config.yaml
model: "image classifier"
dataset: "stained colorectal tissue patches (NCT-CRC-HE-100K)"
train_examples: 90422
image_size: 40
crop_scale_min: 1
horizontal_flip: true
color_jitter: 0.2
targets: ["tissue"]
num_classes: 9
arch: "swin"
norm: "rmsnorm"
norm_position: "pre"
activation: "gelu"
mlp_ratio: 4
head_dim: 48
fused_qkv: true
bias: "all"
qk_norm: false
parallel_block: false
dropout: 0.1
inner_norm: false
moe: "top_k"
num_experts: 8
moe_every: 2
expert_mlp_ratio: 0.5
experts_per_token: 2
shared_expert: false
patch_size: [2, 2]
depths: [2, 4, 4]
widths: [64, 128, 256]
mixing: "mixup"
label_smoothing: 0.05
loss: "cross_entropy"
residual_init: "none"
optimizer: "muon"
muon_scale: "original"
lr: 0.029
momentum: 0.9
nesterov: false
orthogonalizer: "newton_schulz_5"
adamw_lr_other_params: 0.0015
grad_clip: 1.0
steps: 19200
batch_size: 128
epochs: 27.2
lr_schedule: "cosine"
final_lr_fraction: 0
warmup_steps: 570
weight_decay: 0.01
adamw_weight_decay_other_params: 0.05
Rows from block 4 of a small image classifier, named by matrix and row number. Rows with one number belong to one neuron. Each number is 128 + 24 x the weight over its row's rms, rounded and kept within 0 to 255. All counts start at 0. Numbers have three digits each.
Before each neuron's rows are labels from the 100 images, of 14976, where the neuron reaches its highest value: "strongest on" is what is common among them; "patch colour" is the nearest of a few named colours to the mean colour under the peak. Only what is clearly more common there than usual is listed. The data: stained colorectal tissue patches (NCT-CRC-HE-100K).
# fc1: MLP up (model.blocks.4.mlp.fc1.weight, 512x128), inputs 64-127
# fc2: MLP down (model.blocks.4.mlp.fc2.weight, 128x512, transposed), outputs 64-127

strongest on: tissue: debris
patch colour: brown
fc1.156:147120149100126125119150109098106125148112170129142139124139135091081124136107104178133137126125110128107126175107119123118103085120140162104131130132140166153135111193163157079106093137176136
fc2.156:133132140079106172101132126122106129153148140101110139142179149133155150119089114108140125131143092131147115094088115078116133108111123100159164137096147085113095148112105112147056125143119114

strongest on: tissue: tumour epithelium
patch colour: brown
fc1.294:124147136118109138116166125109120092166101127125186162144162139129120160206144125143142143132147130140135154173118144118116115092109133137102103091113123098082165163122122145147140121138112155
fc2.294:091116100090175156148091102102133121124069168127113107145137167148146152157139109087123116153104143101130122118143122124118170120113145115165132163129084165122126131128144121100176157131106124

strongest on: tissue: tumour epithelium
patch colour: grey
fc1.399:113140142155098158120106172095108105141093145116108077157144154112124134168141151165096097096135116138139153173090127179105139109148138135100087108128125131158124092125147094146131158112137092
fc2.399:141115123184192159112145101091132163179141144159131124145124142121130117096129116126141097123104144179124104142117158150136144180088129117133159103105159172132133125124140133154148096104111147

strongest on: tissue: cancer-associated stroma; tissue: debris
patch colour: brown
fc1.211:100133069133124167174137083165086149096097142153117099144124171132075119149127103111124157123166142118116113130151137133103151137129126123119144115118095121179136143135156136124099122116105156
fc2.211:154146135164139170137143097095105092163175130085137130120149103157178147142115132140104133160139106100145068144151136184160125123125125134116139148179145149148165127156157109140141128124119074

strongest on: tissue: debris; tissue: normal colon mucosa
patch colour: brown; purple
fc1.36:124101112121165112150088120179127151113117143124075110117117156152146126129117119127116143137123125168128093109140113139079126116093138179130109122106145162120094104121112092160091121124101115
fc2.36:130150114079106145110144079129131084097153087144163155136130152165113176140121127090154132148154166137092117141181129137090100135115158145108145170113100129143092130132098119152076104120118071

strongest on: tissue: smooth muscle
patch colour: red; brown
fc1.473:120158136093113166153146162126104099143138137154103172158156179102143145190123130146126132106136090140143144109136092109116148119102145123135195131154135160131154086102154113135104116121160163
fc2.473:064094142144157166107110098122159090163138097161108136140118132124113115104117117131151142163165150126133137132156140108144148138137111098143127157109106116139110109171158110125132101119097080

strongest on: tissue: lymphocytes
patch colour: grey
fc1.264:073143140104132116124119118144169130114164115117152133132142160170141138137139152097145192108091100121110166137082116128152143166125094174101111156145135152151171144122171129155125146148130153
fc2.264:105149183143088116120138112148141126149112118125112155145089132129142130091119156135135130111056157127127130172131142092065102121091099163189113139121107143083112126137137087126147091129127137

strongest on: tissue: adipose tissue
patch colour: white
fc1.95:098120071134104170122111166164131101134131091109139145153131127135131160151134117152136137154105116174175117121140161148119179089147109090118148104125169176117107138124104159145107084145119118
fc2.95:114149143131127121142111151173170157115101132154115139134128096155119128076137130152110148134097130115111122115126141119113093166104124134095109115095105165125094136125133152145080132127137155

strongest on: tissue: debris; tissue: mucus
patch colour: pink
fc1.144:107095128075108137125109119126128126160139138129155113111159116099110115131140124135136111108125118145133094043106104127147111116080173095096075117138175114104120138106112139126142139093119124
fc2.144:156116127156138144167111116126153122097129138090146150149159144136150121104073130112109098110125145110131135087093139106134171123125147141136125103133141113141138159140091092136150117119134102

strongest on: tissue: smooth muscle
patch colour: pink
fc1.487:067160092146089156141140111148119138124123145135149134174162114135138091144143168156144135140105158137135137091129129133146144127097140135117114090101150116177137166153100127117106157107159086
fc2.487:164120134159145065127145130133112115146150093102163143124111162089139136121100141138109083142108155128086172126074124203132106148115150088133146106093127152152117159103135103144122143112153144

strongest on: tissue: cancer-associated stroma
patch colour: pink
fc1.360:122111147109124100143116110196129124118116121152135079110119123138102130125136151124147133170161174143114135134100117124088122125167129117143107096117136121126139119144146168142078150185148131
fc2.360:137153163182150149148110112073100113127161163117116160085137096129142108125132114134142122136130101118134124128154117140156121108119174169133140132115133119141093116127136113108144136105120171

strongest on: tissue: lymphocytes; tissue: normal colon mucosa
patch colour: grey
fc1.367:106123127192082114121130167133125114114098133094104123138147155105118158125166157126126114127131129132126147134112172148132092143125079079140137134142118147155102092107125102124106144115179122
fc2.367:136117150143133183138147137111107121116089144142121123117102126123108163131171086103104155104147124148099111108108136116123141095128130187125131097086115128136147121115115073125175118087128134

strongest on: tissue: normal colon mucosa
patch colour: brown
fc1.145:087126146088104152087140122114133135132117097137151100176136134109143126112149145133116116138135137157068117163086126112102140100173139183126054070109103138127121146145138103141114139107099068
fc2.145:112145132157096136142117099125148136105095114162113135109111160141138140189091110166144123139090161150106109146126137134087078099126145121123148107109117149097100112080118145129143127095144141

strongest on: tissue: debris
patch colour: grey
fc1.362:102095110124127143138134106132130112124138135103149116093154138144126172109159091131141124121115107142140132107146106100157090113143157090104123098100175138116178184127101176141143095127118142
fc2.362:107109137123109135174123119122104150104097128083134098127149123132113105112112136121100112134118153094129108093105125102172125152103127163096102104137146093125135127129115098065120116125128097

strongest on: tissue: adipose tissue
patch colour: white
fc1.295:118137126139125145130135122143155113134103134171135142144139119112097153185168112127107115096108149155118171153161159094112101109116125121125164141114095100134158110092132132136107149199115133
fc2.295:174112114131131132109128145128189080154126118165115120125134203143142125122119112151122122122125140134113157149117159150152151124124180178123101102134123139077132121113114125087146092142105113

strongest on: tissue: tumour epithelium; tissue: normal colon mucosa
patch colour: grey
fc1.18:125127107102133111102116117117161125135087117139187144119119105109104135127133170111125135160080125104094161105174119103132121148164155141080115099089118139148146114081094137144148109114092189
fc2.18:078104124159144146141135110154121134121136083184141164131107165116123119133113063078147096129121130121134139119143157118116121081086156138141151120121131135139147128160150127091173111131140138

strongest on: tissue: mucus
patch colour: pink
fc1.333:096133087091174155125112123122135118091101074151123135112120127090110139140120122114136141160089111129114103104135120134111068120103153147127143091117124135164112118151116138131111138120102166
fc2.333:108149121104115095110157185126148128119153126157125114120112119132139110117146118137133089142101140189116145111161110160099128149094173137143147121078094128139105155148098129126092118141142135

strongest on: tissue: normal colon mucosa; tissue: lymphocytes
patch colour: brown
fc1.366:104162156116154143160148132148167143168114134127098133138148108106107136129095165095106093142112152158145175144199080168109065108103146154135087122126146112134128117153130125148112111127157126
fc2.366:162159136186152103111158089093134156138155127146115150129119131129172137155107122110130140186134146067154112100086148124170108165124139128120154113092105124143128143192123089107097119143107101

strongest on: tissue: lymphocytes
patch colour: grey
fc1.240:157124125133147148150163134129146104094094089128135106155157096085096135130128145124117112119149182066128116143124107113098095125096115086129118130108104155128156144156113123115137119115122095
fc2.240:114139105127120144124143109160179095162094121134121139124123140105129092095119125132146104177124138162125141123107149137132099112121120110103172085128111153152121118170140111111125150097152108

strongest on: tissue: lymphocytes
patch colour: brown
fc1.173:119108076100140131134126149111140098103102170151140109096149087167151140113104146117183139117118127124117095113150136132144122147183129129155126093128137140130113152124145125149113169136081133
fc2.173:110157154136137127109133123139106140107141128118114130093144169089129153090087122128131106130066126103138142102128076118101106147173152170113129164118143123090190135149119144139143150132121130

strongest on: tissue: mucus
patch colour: pink
fc1.364:149141135148114153114165135135138147124158107126087144129116187080110150107188145154140137124114129152140137125120089154135111113115122137122162064100117122101175160118115112141152131142110125
fc2.364:100129138106147115148109129138128124131140148165111096092125172138116105129110164168101142110067079158122162109116144127130114149142187142149136164091154118121091145158101151089100123140072134

strongest on: tissue: debris
patch colour: pink
fc1.268:100094077150159137125113142134127133142159149161149131132145138131176160155144121156188080124132142130143080114135151125087164097114136120170108094099145086110121148130171123105112074112119126
fc2.268:155106156174126132114151133136126140097116141052116114153131139106103132102097130114120121143109159128113127120084128125115109074141107137137135101127099126153141069086154154106130149133136104

strongest on: tissue: cancer-associated stroma
patch colour: pink
fc1.480:097124103121116139156158135111143120094142163112163115083104115115160127163122154138137142112146120114116108151124178140126132092094134156086116135080074115079132074063130118138145115106146150
fc2.480:138128175169122095112129125154119136127139120127122123109151115128145147126110141161132092100092138121094136176121125124128153139120152093120123139143119123165156115100175148085139137115115111

strongest on: tissue: mucus
patch colour: brown; black
fc1.237:109126095140093136133134106145108108167131139117125070121134126103146150098150114146132092133113118155113132145150168096190103145121124125105124112150103136109145143126116124119144118095095133
fc2.237:070125179126093151104115102144118096121117125132121119108142126122142123123122080103094111154095121117083096077149133161108141130135153126145122118124111113113119160112110166133125110129140090

strongest on: tissue: cancer-associated stroma; tissue: debris
patch colour: grey
fc1.456:101084120115141136108088124102123137128116147138140181163147146118142144166135122132129118165150185140109113112122132146146112111151084156127130119142087138147181173129168126124186098140170140
fc2.456:113130118196109119139115092075141143178147120118108092115115213137081098115089104135142073114103150127107088106098148086187156110125134130153102128137141109131118148100141119117108102113120093

strongest on: tissue: debris; tissue: mucus
patch colour: pink
fc1.13:138092156157099136124118158115101164139100153095183160141140149138128162136122084127148129161107106127131078121104140137138113102149146150103142118151120145106132126125108130081153121116131124
fc2.13:124113166077136147125137090104103115116103150081124128111155106095114124139118151093123148099192162128107137113123106078149110154135118140156149141133104141129152155107148132129134137166077097

strongest on: tissue: adipose tissue
patch colour: white
fc1.423:141120119094111096136122127116104096092083163150145136152093108103111122149116144124119121135142137126057142103136089135124122120129135128140132118113113132126144135113145135101109173151113133
fc2.423:087155141123119138125137118129118115123131077128104108167161117083117144124150102162105120088118127135082115148145080150170133119085130123129080110148133100143126131106134116171120106118135077

strongest on: tissue: cancer-associated stroma
patch colour: grey; brown
fc1.497:146116102161136100157155120143141128149108171148092130105144136114146136105134132109152131080143137118162039131101163133128175184146156140062103100124126170145123132137157121082125167145104177
fc2.497:131115136159113110178140130137130109117121146127115138138138154098159094143145165136085172167137131140170157142099119120153137125111130160157122142162152136133103147096134153139115097106175138

strongest on: tissue: smooth muscle
patch colour: brown
fc1.338:150187129111104129170144137161145110155116132106137139131191084139118113076115161136135115133124124102118123146107122095144096142184124113162137119074153172130117145113128085128105171086131138
fc2.338:125128110122136136133082142114096102174153118128114101094098178130135126119066142168112140171088129136156141116093173133108131120107135129125115079133130147187147120118171144123117065106133112

strongest on: tissue: debris
patch colour: pink
fc1.470:135134200124096122151122079144095140133098170160109096122128112112109125137159117104104141128127124117096117112138107128168129121113116163075107087139120133104115167168092167108122098118148090
fc2.470:105141124140132093140121121082110134133106162147127124148169159115166094126117133112113143119166139137140083114094131158128105085110094134123107146138115117144152156145126088135097144136128124

strongest on: tissue: cancer-associated stroma
patch colour: pink
fc1.404:144151105156173126115127158152088136125134126139119125157130132110127148121079140121126144150161119145106140149102134160125126113146120117211144134083121125126140185152155143127131164092131130
fc2.404:123096132166144133135100103082140134123102165124127187154146114108158134101145115118187105137120116120111174112136128123132123155159122123149130095138077110117127127143101099099122108132151089

strongest on: tissue: cancer-associated stroma
patch colour: brown
fc1.5:153096094158132151172145147109123133084107110126133162123123133081139131103133141127106135149186132163149137119100085134166137126120144117129087116112129153119169142128115096163127086118092167
fc2.5:121110141104136127124120123106145116123145133111149136138121170123145136136104146113120094124099131113127078145139152147127142102102114082109159080138127102142141133147083104083124150123136135

strongest on: tissue: cancer-associated stroma
patch colour: pink
fc1.342:117165164138124124153158142146137126111147154084120077143134155128116137145114129154124128155094114127146171090147135122130153114103174122115117101113139161124121169136138166157122165115069154
fc2.342:130133188080151157162129103119075135124095170160136144183137126135121156106107122124105130141118107124137098152113118173095131149128146144155125149163110114146128132118126163112142086120113166

strongest on: tissue: cancer-associated stroma; tissue: smooth muscle
patch colour: pink
fc1.262:119128124109114104091164154102145127149158118150144098101115122120103162104155147131156129116128122143109137111136112082112087121142109165107089118149099132101122096143122099178128146102092106
fc2.262:101137153154128152069112143141180126110116178129108133099134129125106095126058134132145147098099084142140121093079148175119162123120136167140139103166117190103130104098153131105110158132113128

strongest on: tissue: cancer-associated stroma; tissue: smooth muscle
patch colour: grey
fc1.201:117155130144079120114144163128134144110140096117157127129128109149153184135103179094124125109123130154151165153107137090116142108099112181111103127112153166171119129107165149137144092111157137
fc2.201:135132152175135150088132135157153129115140130147125085143132108114124138132116101163150130095162124160121126143169185174125119138108121181131152131140124139130083142131112084126159155120156159

strongest on: tissue: mucus
patch colour: pink
fc1.233:103098102130096127122138146094147117160191077124157111098156139099131152123159111125142126147125127132132135152143173176129147145130171155086145072146065127099147131100120130157111111123088121
fc2.233:150072115089104152090096153149138117110087146132140144161154182093122167138162112105109100152104152158163113099127076133119139110128093122146104116090096118147110097157147102139144101112128135

strongest on: tissue: lymphocytes
patch colour: brown
fc1.26:115121117123170130126144138108164164064158133106112142147142151088098112078143125122147174102133104135113128156142157174146154137134100161121145155101115145162159123176110124117143141133145136
fc2.26:136129136171133117161120099137116164125144182134161145082108121132105119110097138156085176125117105130138145101111110090131122139146121125149116109100112137148075147119169139123116096101182091

strongest on: tissue: debris
patch colour: brown
fc1.482:151066133161133126152165134120157153145080137161122128147133142085134097127075123149116110158106107145149106127133135088138126119156148119157153119120125156108151166148142136081118084113167111
fc2.482:120099140135099135075168124097114111105139141072113139115105151170125153117121111127094109158154135103171125155086113111133162129097104121115140099142114123125127130137143127099058129152151152

strongest on: tissue: smooth muscle
patch colour: pink
fc1.136:160096146132115170175150125078143159149139137104185113140162163120104114117110172184119095129133131118098135104149142089107110098142151100142142103134132124136110141133125147110144094093119158
fc2.136:115161133154092113062138155149137112140168113092112083097117092130124164138146079131137102169123128133124127136117099184114113113119138100106100116060094087095129139157134148116161132147098121

strongest on: tissue: lymphocytes; tissue: normal colon mucosa
patch colour: brown
fc1.285:115100109076135126112109135122098131121121131096132140126159101115094169155131112092164160118130135136131145113103112135086148154170114154138121173110108098135104115169124125130152084128201116
fc2.285:114111088145191135145103108087131145134130101115106123120087133138142150137082118125159158069145131106148164152160127150131118125123143155157148137110128164121121174099161111097094071129088130

strongest on: tissue: mucus; tissue: adipose tissue
patch colour: pink
fc1.511:092113133127149156105125107145141107134109091153123161168088130094152123113134139127115117100140121072144117143074113159134154133113159130138130132150147136153124132177095165113091135126137134
fc2.511:127138117119120157072156129169132111166154124117127105095100117104151126106152107124077111108156101138129155148136145128108095151105166145115141131102132155149161103097125133135078125151128120

strongest on: tissue: lymphocytes
patch colour: grey
fc1.37:136093062079153102139157127166124148100134109125137094089128151105135140128119133139170142125114117127151164156133158116124114133119128107115128122155159154146132118098100136101120133104132123
fc2.37:138142146109132126139140125118114140143126144102130160128132156114133157134144151135126163155098146115126138125068084152152103103146189119117127140092130121103144158135144151173150144111154100

strongest on: tissue: adipose tissue
patch colour: white
fc1.32:100119084146125134163133122133127107130144142141108142129121106104153086108104133107095137140138143137123129161092130173123154138157115111134117130077110144173143138110161182069141168147115136
fc2.32:135129151118136088123104124149129172164101129108120153091136114083170131125143142149102140138080129144132140143134136149172122098162110144146087112072086168133105106140103105095108120131123152

strongest on: tissue: mucus
patch colour: white
fc1.252:111106147084109123148113095115100107113111147152143121144126155147145076085110137136119155129112128137160159128108147128155146080113144129103165092081089149159127125125130134126129099096144173
fc2.252:098090171066198120108133105118094152118145123085119107116160103147131172156087108091134116131117142097144147108089085137125127123097123163128123142136139108136114126132127144113164103111144135

strongest on: tissue: lymphocytes
patch colour: grey
fc1.98:162125120140162121143155132142062107109143064115121105119108149123131174090163133131151152119153158117138131126142143130163104100118110080105125159139130141111162118100134162131120146092168151
fc2.98:178127082150132146184141116182133137160133137134104135147141119123119095115126165135127125177087113130166133106120091107168118134112165118129163131162153142100119135113109103086141173117126106

strongest on: tissue: smooth muscle
patch colour: grey
fc1.273:148137141111144172126153117154094113129139112130110090113135151130177137125113139112158172163123164143078125122129132137107112120121169100107135099106132167156105119118084081129088093090120088
fc2.273:088144136170108156122140116089116067096119129116123151125137110103130138119147098156096082145092128117157131092111155132120130168111164129148144120115073103096138170119137185157127087131139134

strongest on: tissue: mucus
patch colour: white
fc1.59:123125103124092153137097168151049151144105116125119069149122142141102137113136107142135105104118074141131098175125119100135137133153112104097160107113129160113137096127116119142095072169117126
fc2.59:139145143128150135106104097132120131157103144113094088152089111180133134065145100090134149131115126144129146120120162146124125116104163143140148094120129098157060127136137109165135104086115085

strongest on: tissue: lymphocytes
patch colour: brown
fc1.358:149153128113110151129147154117165079116130094133176173137135136166098109103115138163139168138097104135113119139138154159120125134100141101111127104076195169135072156107156129137137165117158114
fc2.358:125125143117152149171105105155083163137108156123114127122164161114169147073111149155106113105105122132157111166140145130116131164118103148194149129095120146161146098130120124144109157095123137