From a checkpoint of a small image classifier: arch swin, 90422 training examples.
Rows from block 3 of a small image classifier, named by matrix and row number. Rows with one number within an expert belong to one neuron, the router's apart. Each number is 128 + 32 x the weight over its row's rms, rounded and kept within 0 to 255. All counts start at 0. Numbers have three digits each.
After each expert's rows are labels from the 100 images, of 14976, where the router gives the expert most weight on average: "strongest on" is what is common among them. Only what is clearly more common there than usual is listed. The data: stained colorectal tissue patches (NCT-CRC-HE-100K).
# router: router (model.blocks.3.mlp.router.weight, 8x128, trained with AdamW), inputs 0-63
# up: expert up (model.blocks.3.mlp.up, 8x64x128), inputs 0-63
# down: expert down (model.blocks.3.mlp.down, 8x128x64, transposed), outputs 0-63

# expert 0
router.0:136103128158107148104102110078188138125152100124145180167125137084104092157157143133098119163095098142216171162155157081124126165161088182138106104162198138131111085148150137125141102109098163
up.0:111142148179128135160133160151086207092140138094148132117175082161143178128115090116128125075108150137140135119078144098170094126119139097117102143113097144102161150145109120175122101124095135
down.0:123160202079117120147124176163132118170117111106096113206132094111114152138108136118138161089123082133129122118074138093104117138071153096171105056139109152088177125130159118138119104122118092
up.1:145208134121070095102077220113124101106158102110081111139122100144088150116098191108121142114131103071113189134123115106131130108109131100096154148112135103170143126138129142122087114105085195
down.1:123097113113146143138151127117161124146119085018174147097129116096072172102088134109139129091122096125173152128105145095156108094158163133109098166110084127090168165109086112097099111157168167
up.2:123111159124120071097112186120116142118143145133138178119110092134138123122130141143121069141146103125180114123154159098159113069092117124125097115092144217143105114115090182125153108143140097
down.2:144195137055119126132146124170142123178137183124158139096136077134097088151081089104143184159107092147146119175085118140134171125106169064122121164148152092143113122113106042075128098102204190
up.3:103144082091055134152091139156168131140124164126156132060068135140177092056119126154108104174136113139110167150123098158170144107119131157129102133101132115184201122110158135092132173102124103
down.3:153130081057166117112085137122126141089093141110181110104142126124169109173118095062124130115098156068124143138104120144145137118156145141211190165183135095181123100142100094143166139173124134
up.4:143154109102183153131097178173142123131140153103098189094111129116047120121174141132126114167090113139085130115140121128108091168216109117138126094071146151122103093130107159151128111128134149
down.4:069101112191172150171172099099096114166121117141153130125131193118132161142145086102163176093134156136116124079081154162126129129114102049120127113146146067099211119130110139207162099112171141
strongest on: tissue: lymphocytes

# expert 5
router.5:178072101145123113134129095083114153109201096120150124132126115066093103138113109137122148116086107105176191178165137083140030140178140197102123077133172131116095129127134136090158138177128103
up.0:102163141114163131120102162111033173168144124122101157161143076127104174128148192102145121137160127138139081117181068161113156133145148096146165061113123142132089126117116141139136192156107150
down.0:068173185135194156190149114118124152101120154133098135141119146171127116112148190153121120083147102108071127085107133074127037151100115190103075109152092114159069124119108143134074134120091145
up.1:202073107092112132170118106167081126156099120135145085130109079105180151092157171181125138105177202145126093138177129140171106125093144110112148089117084154166128133141083136150087102150128098
down.1:136120133108103104125083125117128116176135122102111120112072149100169111131127132177154147146120085088071136225160160134180137144122110076162095123114124149082143173112074184122090151113104149
up.2:086147117089161116120197136110132122154102135169114075147186108110140159144170173078110129145138164153079102098159100119160085159096114137075113142121155176087102171124109062186129107123159104
down.2:097120131209161081132154135187137109089163084115136131172131159106087132067107132103115145087086095162102136081068072144108089151174156132135165146111106158140144106155100122148150193137135107
up.3:143138116068090148153173170116066138099180113168083153149112124126084147097128111131115131138113129090106130110074144110139095113168131095127092111097150193121103107161112102100118149121128199
down.3:134151087160126087170129178169133107131134146124076102156143096148131112120106093140096121131144113109099102078046117137167145095056148081123158113122160175141178111130103102162168152128112115
up.4:150114123154088122191122099176164080173099203170099151080140068149139188138124157059151105142107125131037138113068098101154135120122164125180061165099109123093145179140088131100155125153116115
down.4:088139107110196152093134090071170098094150138061142071112152073121142092096122100081109171119125148139094111146101169145127071140116125133151091153136175093075168177134089134099146084096130145
strongest on: tissue: tumour epithelium

# expert 6
router.6:164076112159063112114103159129173145119155130071150138135128106129086142142133090133152174131082099061164146174149148122173097125204127174104145136184190153139125119126133140108180096140082126
up.0:164132162111083193114125137169163130106119167069153090139110144112040112118090147178130143125150073117151093098124135152164070108163100101141131175156156115119120132121134133110196113088130134
down.0:169148129110136201206062128139090144153150101169165174187089126144084079144076112131152166149159066146139111100156145093078101140177158136129164056146114070128130142099121105160097109147117145
up.1:132121143119106188155080131124076137100166130102160126124167093129119116164145128112150152195117131095132084139116112146139114148109153085107147082186092092126113143156100134136107130167146145
down.1:195122119133147081131107106126085042094100093126128135098144134092122063149185105092160129180096154123044106126170098082145104133102180149117184163083175106142133119144097109123162104109099079
up.2:093126105155174127148113157162167171112216136108127118128145148102091096118164067112103061100127102127099152113099120099174105069162083084120132165206168108185108156057144158143143153097132122
down.2:110135084170093136159124099123142125091111066174164112082088153145142109132113153116102090125150113167082110152127096156135203127137147084105191168136136138122138161085109124075080095122051147
up.3:112132126070122167125096100125089119121182153098124137155118083125126124062068101131078132137173057116136161076137169120117140111111153126092123136202156100127145152105058109160129076143137082
down.3:101093158154121112153167109112147126164122173134115149139090187082109126149146073132124133175113121187149120167150146056123151114118175169083175163143164106114116125159093138094171086035111132
up.4:119110165146150176098131135155168193066093141081113113109139155117153156131102089141093161092141141075172142118103085168161160150092122120094090163181133123117157062154121129119130108096173159
down.4:166146237096092137128146228103160123175149126127136156133128101157194157165108166145106109095125119129124204111090125081143078096107114134099111123117091132140122108097148101114159153138089105
strongest on: tissue: debris

# expert 7
router.7:152139096113126127088085159077176217112118104094151171103152136119150084106147129131160160148164104142137161120166175133133100179166135137137141134128182073116150093070122114102144086155104066
up.0:127114175144101189157164113152128158121104123160171144137090106161147112098163132097116130104167119130120131139086144147141166068079179102166117142034134133173168205203097066165154154057085119
down.0:111093138152152139057142187089159091168070141068091132127097174148189111143184099157115139128178105143146111103165076172136098128103133108130131175117122102149136124143130125099148119162088081
up.1:104150101172209111093065073131052110083183106138137169129115062116186150130153068127124080150130187120141130154092126181106183125115151129171154144163108164100124117124124148094149176081166132
down.1:156128080115196090142144151065141092055144184144088098121083076121129141128118100176167122121127167110145162107136097110102117134081167113108166112117119186153190150114131109187100099090077111
up.2:122153180126133150124127115102117109152073161121048103129139130193112121077116117067180177140140075094114126114115111175127150126061180107051127135131180154078187128135134155144118178105180116
down.2:108173102148146134162157080147154134194152112145075160106073197118111134067100107143106119096114032143148169123133133152165122085114119122087118138112127142123073125088161067137119151103133098
up.3:104064140063137169130114161120165111115097114075094101116151176137095153086136165125142127105100139162122146152077110154140163119075071123085068181107165141133113177137099151148079064082139131
down.3:097171172128152127100099182136122124111175044171149199161161058174102157130063147088107152110101125110127094112182150090124155110081184055153137143132150086079022081084125115123129121189101130
up.4:132176097142173094152107134150104162113147113109164106141128187158066143101065159168172138069110203104170138114099106163109106105125111075106095119142141161095163130161116164150057136151149147
down.4:136119139107112066149127142142166080132107151122150163158138166097069177148100141125125066133204174113151155104129144155085100119095126093147133112196057139124118166140137142198153108110115133
strongest on: tissue: cancer-associated stroma

# expert 4
router.4:135076095169102117127114126120180193135160173141152119152130177047101108132166122123186171125119108109167185159148146119121114188162097143147139102152157097175116092113153100087105105126176184
up.0:071177147125109119082082072147085133125106124144084145120131178088126173104181105107134135119120107120121132098126131095089121107126089135128134088176169112088135143150122150124153151069091125
down.0:112107131145176183155108107115130130190133124146172168112124160142156139120115067091114189166122157127142144122150149082144130147155105145105104156133167107060066065141113111094144096074176111
up.1:101148159103142142122112103207098115150124094158159123107123178177143110069140115109096138088193103132152129071144073129163108133106129142120131158171130104164149175102069091124114173138172056
down.1:140123210131099098080172143128150053176112199118155146101174089126154159096100131174118074074094162113117114091118098103125150095124149167109073137086054134124173123140125146147125108130090098
up.2:085159094082125130135129079157181152148156163162113132133110147101110119100089145123160173115146026148138129135160115125113140119074127162141153155075063143143084108161094214141177146143084143
down.2:128081110154106135194104122097173162127141100119121108130115129166114126101139106107088122134104127150166091062135125171129136134110142104149194135129140147113047048149134093110110104123103098
up.3:100179171132145120171097145102106109105119172160140113107138085152130090167130184080129145106135164148143127147104096151155134106157234056168152162137121207151126130149103131168109141102178145
down.3:173158178084086098164154129139141048176100112143142100103170162104158105136177173129111092129114142111109089130137143120098090156113199173096162207122153159098118107148111054155120143121117120
up.4:125099122152087114151069151208122104179201120162188148130090109191155165093103098129100132168129192097139112119102140076079153104144195108146162081112154130156091107146086138124125153130145163
down.4:117132099086056195058134113129148153163144093205124104133197105152132169140102138154124074034146097150065111146140117094162088181120082176091117082120094163180151132149109175120082132140107184
strongest on: tissue: debris

# expert 3
router.3:100106168144186180124095148109178114143086140098158105109117147118095080133070209116154174154173104122122138082154126133123120165159168149123169160166128138104126182142139053152115135133175159
up.0:142146115165146106110164070147103106142088123102181121133161131160137127134066134095134097133190114123109091125122152117132143147073108090092126153062093115109101186159104157162099131195129161
down.0:125121074127085153134100145100132092163136162088141180120115117165126141155073119168130184145156127159142098076102120142204092121083143171138100203159060135102189158116146117120147171206119114
up.1:140090123134135099159090133101116135131153157143163163135140124107044134148099059151142077079116074178113136191115140147127088142103125047102146165119174088124170107167126118131112127052140131
down.1:101104193118078094138116152075214153105119139064118145111131195106113098142121083108134132143075165097085142135139145107077125103148155146057149176145166138134132126193105137169191141120133110
up.2:187161106100129170126127111132103162123163183129081102135142156163138101091071175079117159158152105109122117171094075160131180085177171049081174133158168120156161152130160165099159125091139081
down.2:131074086092121115139129104152117132158094130181139140111161159042130172140133092123076108131150118142105103175215130132127110122143111100163111132089180125119128160119139141097118107131104123
up.3:104127105110087094160070161173140057117115172220171132132052105093123142156101136121153091121166094168109145113118161122118133120084160148153160144130120127109122145144141153130118122120152155
down.3:116162211197154100147108128109162178171109190106133107126126120115153123169185173151097121073145111087103133134119110122107153175150156057108093159119113169138113175135151144147101150102166121
up.4:137150080119104065091095095090114162125097132114120135125149084162103067156120134152106172149133164143179118096148101121103052089177092169096113058187121103149186109123139102162136106137107067
down.4:095147161151147145153119126142144142156130133172190128138109131128150157146119095114100145173162078174143124136129120183151071155201173134111089131170129136147132122121107142114108079087200137
strongest on: tissue: lymphocytes; tissue: debris

# expert 2
router.2:094077177130087097169152128136106106079139134180134149086150186110135138171112114148162155061103091127116125116105124145199141135057097137140093124114158096119096119174124146122140134157101155
up.0:186149095082097100217131114141130129139176138153108121111147141117162178142110126141123117125170148133123107130127142132139134108107136086167110134119155118086104072140117076105151053128083115
down.0:110117091105161089078156133149113159129110178150136152151133062129131115143145114071134158095104098179132076125097143119186092150085086163097110117192103071159143114095184133170138100107178146
up.1:091087119150145070108062142135154138149127154117210121148204095122094142112117163146108116149107149148037153150134092080144132116089157142119143141074158147127158153147137133135126135078079163
down.1:175145115176119105193133124091148162145149150115094096120105179115106150167153145148082105124140111124131146143103113131152130149090152123096143158174126098113119076143136129109141116148060096
up.2:143147154086125103141149178178112083155116161184110166133098093157181165110161155124097108115123132168077116070102099130130113106073130144105146144130114196104138109116112088127103145158156139
down.2:157143172174199162115108137182116118091127141125106150151114098102145106114147065059113132183153134123139155107130183122130176126102178093125125139111171125140110154141204111145184151128128167
up.3:112119154181090105144180149148125132113171162144048090099142098135156133138153132154100105124203144133078156069162190175127141135105086162091090154084086150146079131114086156122160114193113149
down.3:109145062076134133147165075166165060093145093148203092087123137099116074153183072145121137097100110181118100137125125149146171152126115140053085114145122083141112105143129085100094118196122169
up.4:173176145107161159100159134142171082138100151166119166141153173204171170090085152125135114117152145118190096092071160092132148134152110131054150144121106106100168168123174163160103122133149130
down.4:105121203143148126152083143156159083117131133155126149184191094140123122147109189096090064101114132136120077120109119074210055113097135085079138139141102144126124184150108154118138125129138163
strongest on: tissue: smooth muscle; tissue: debris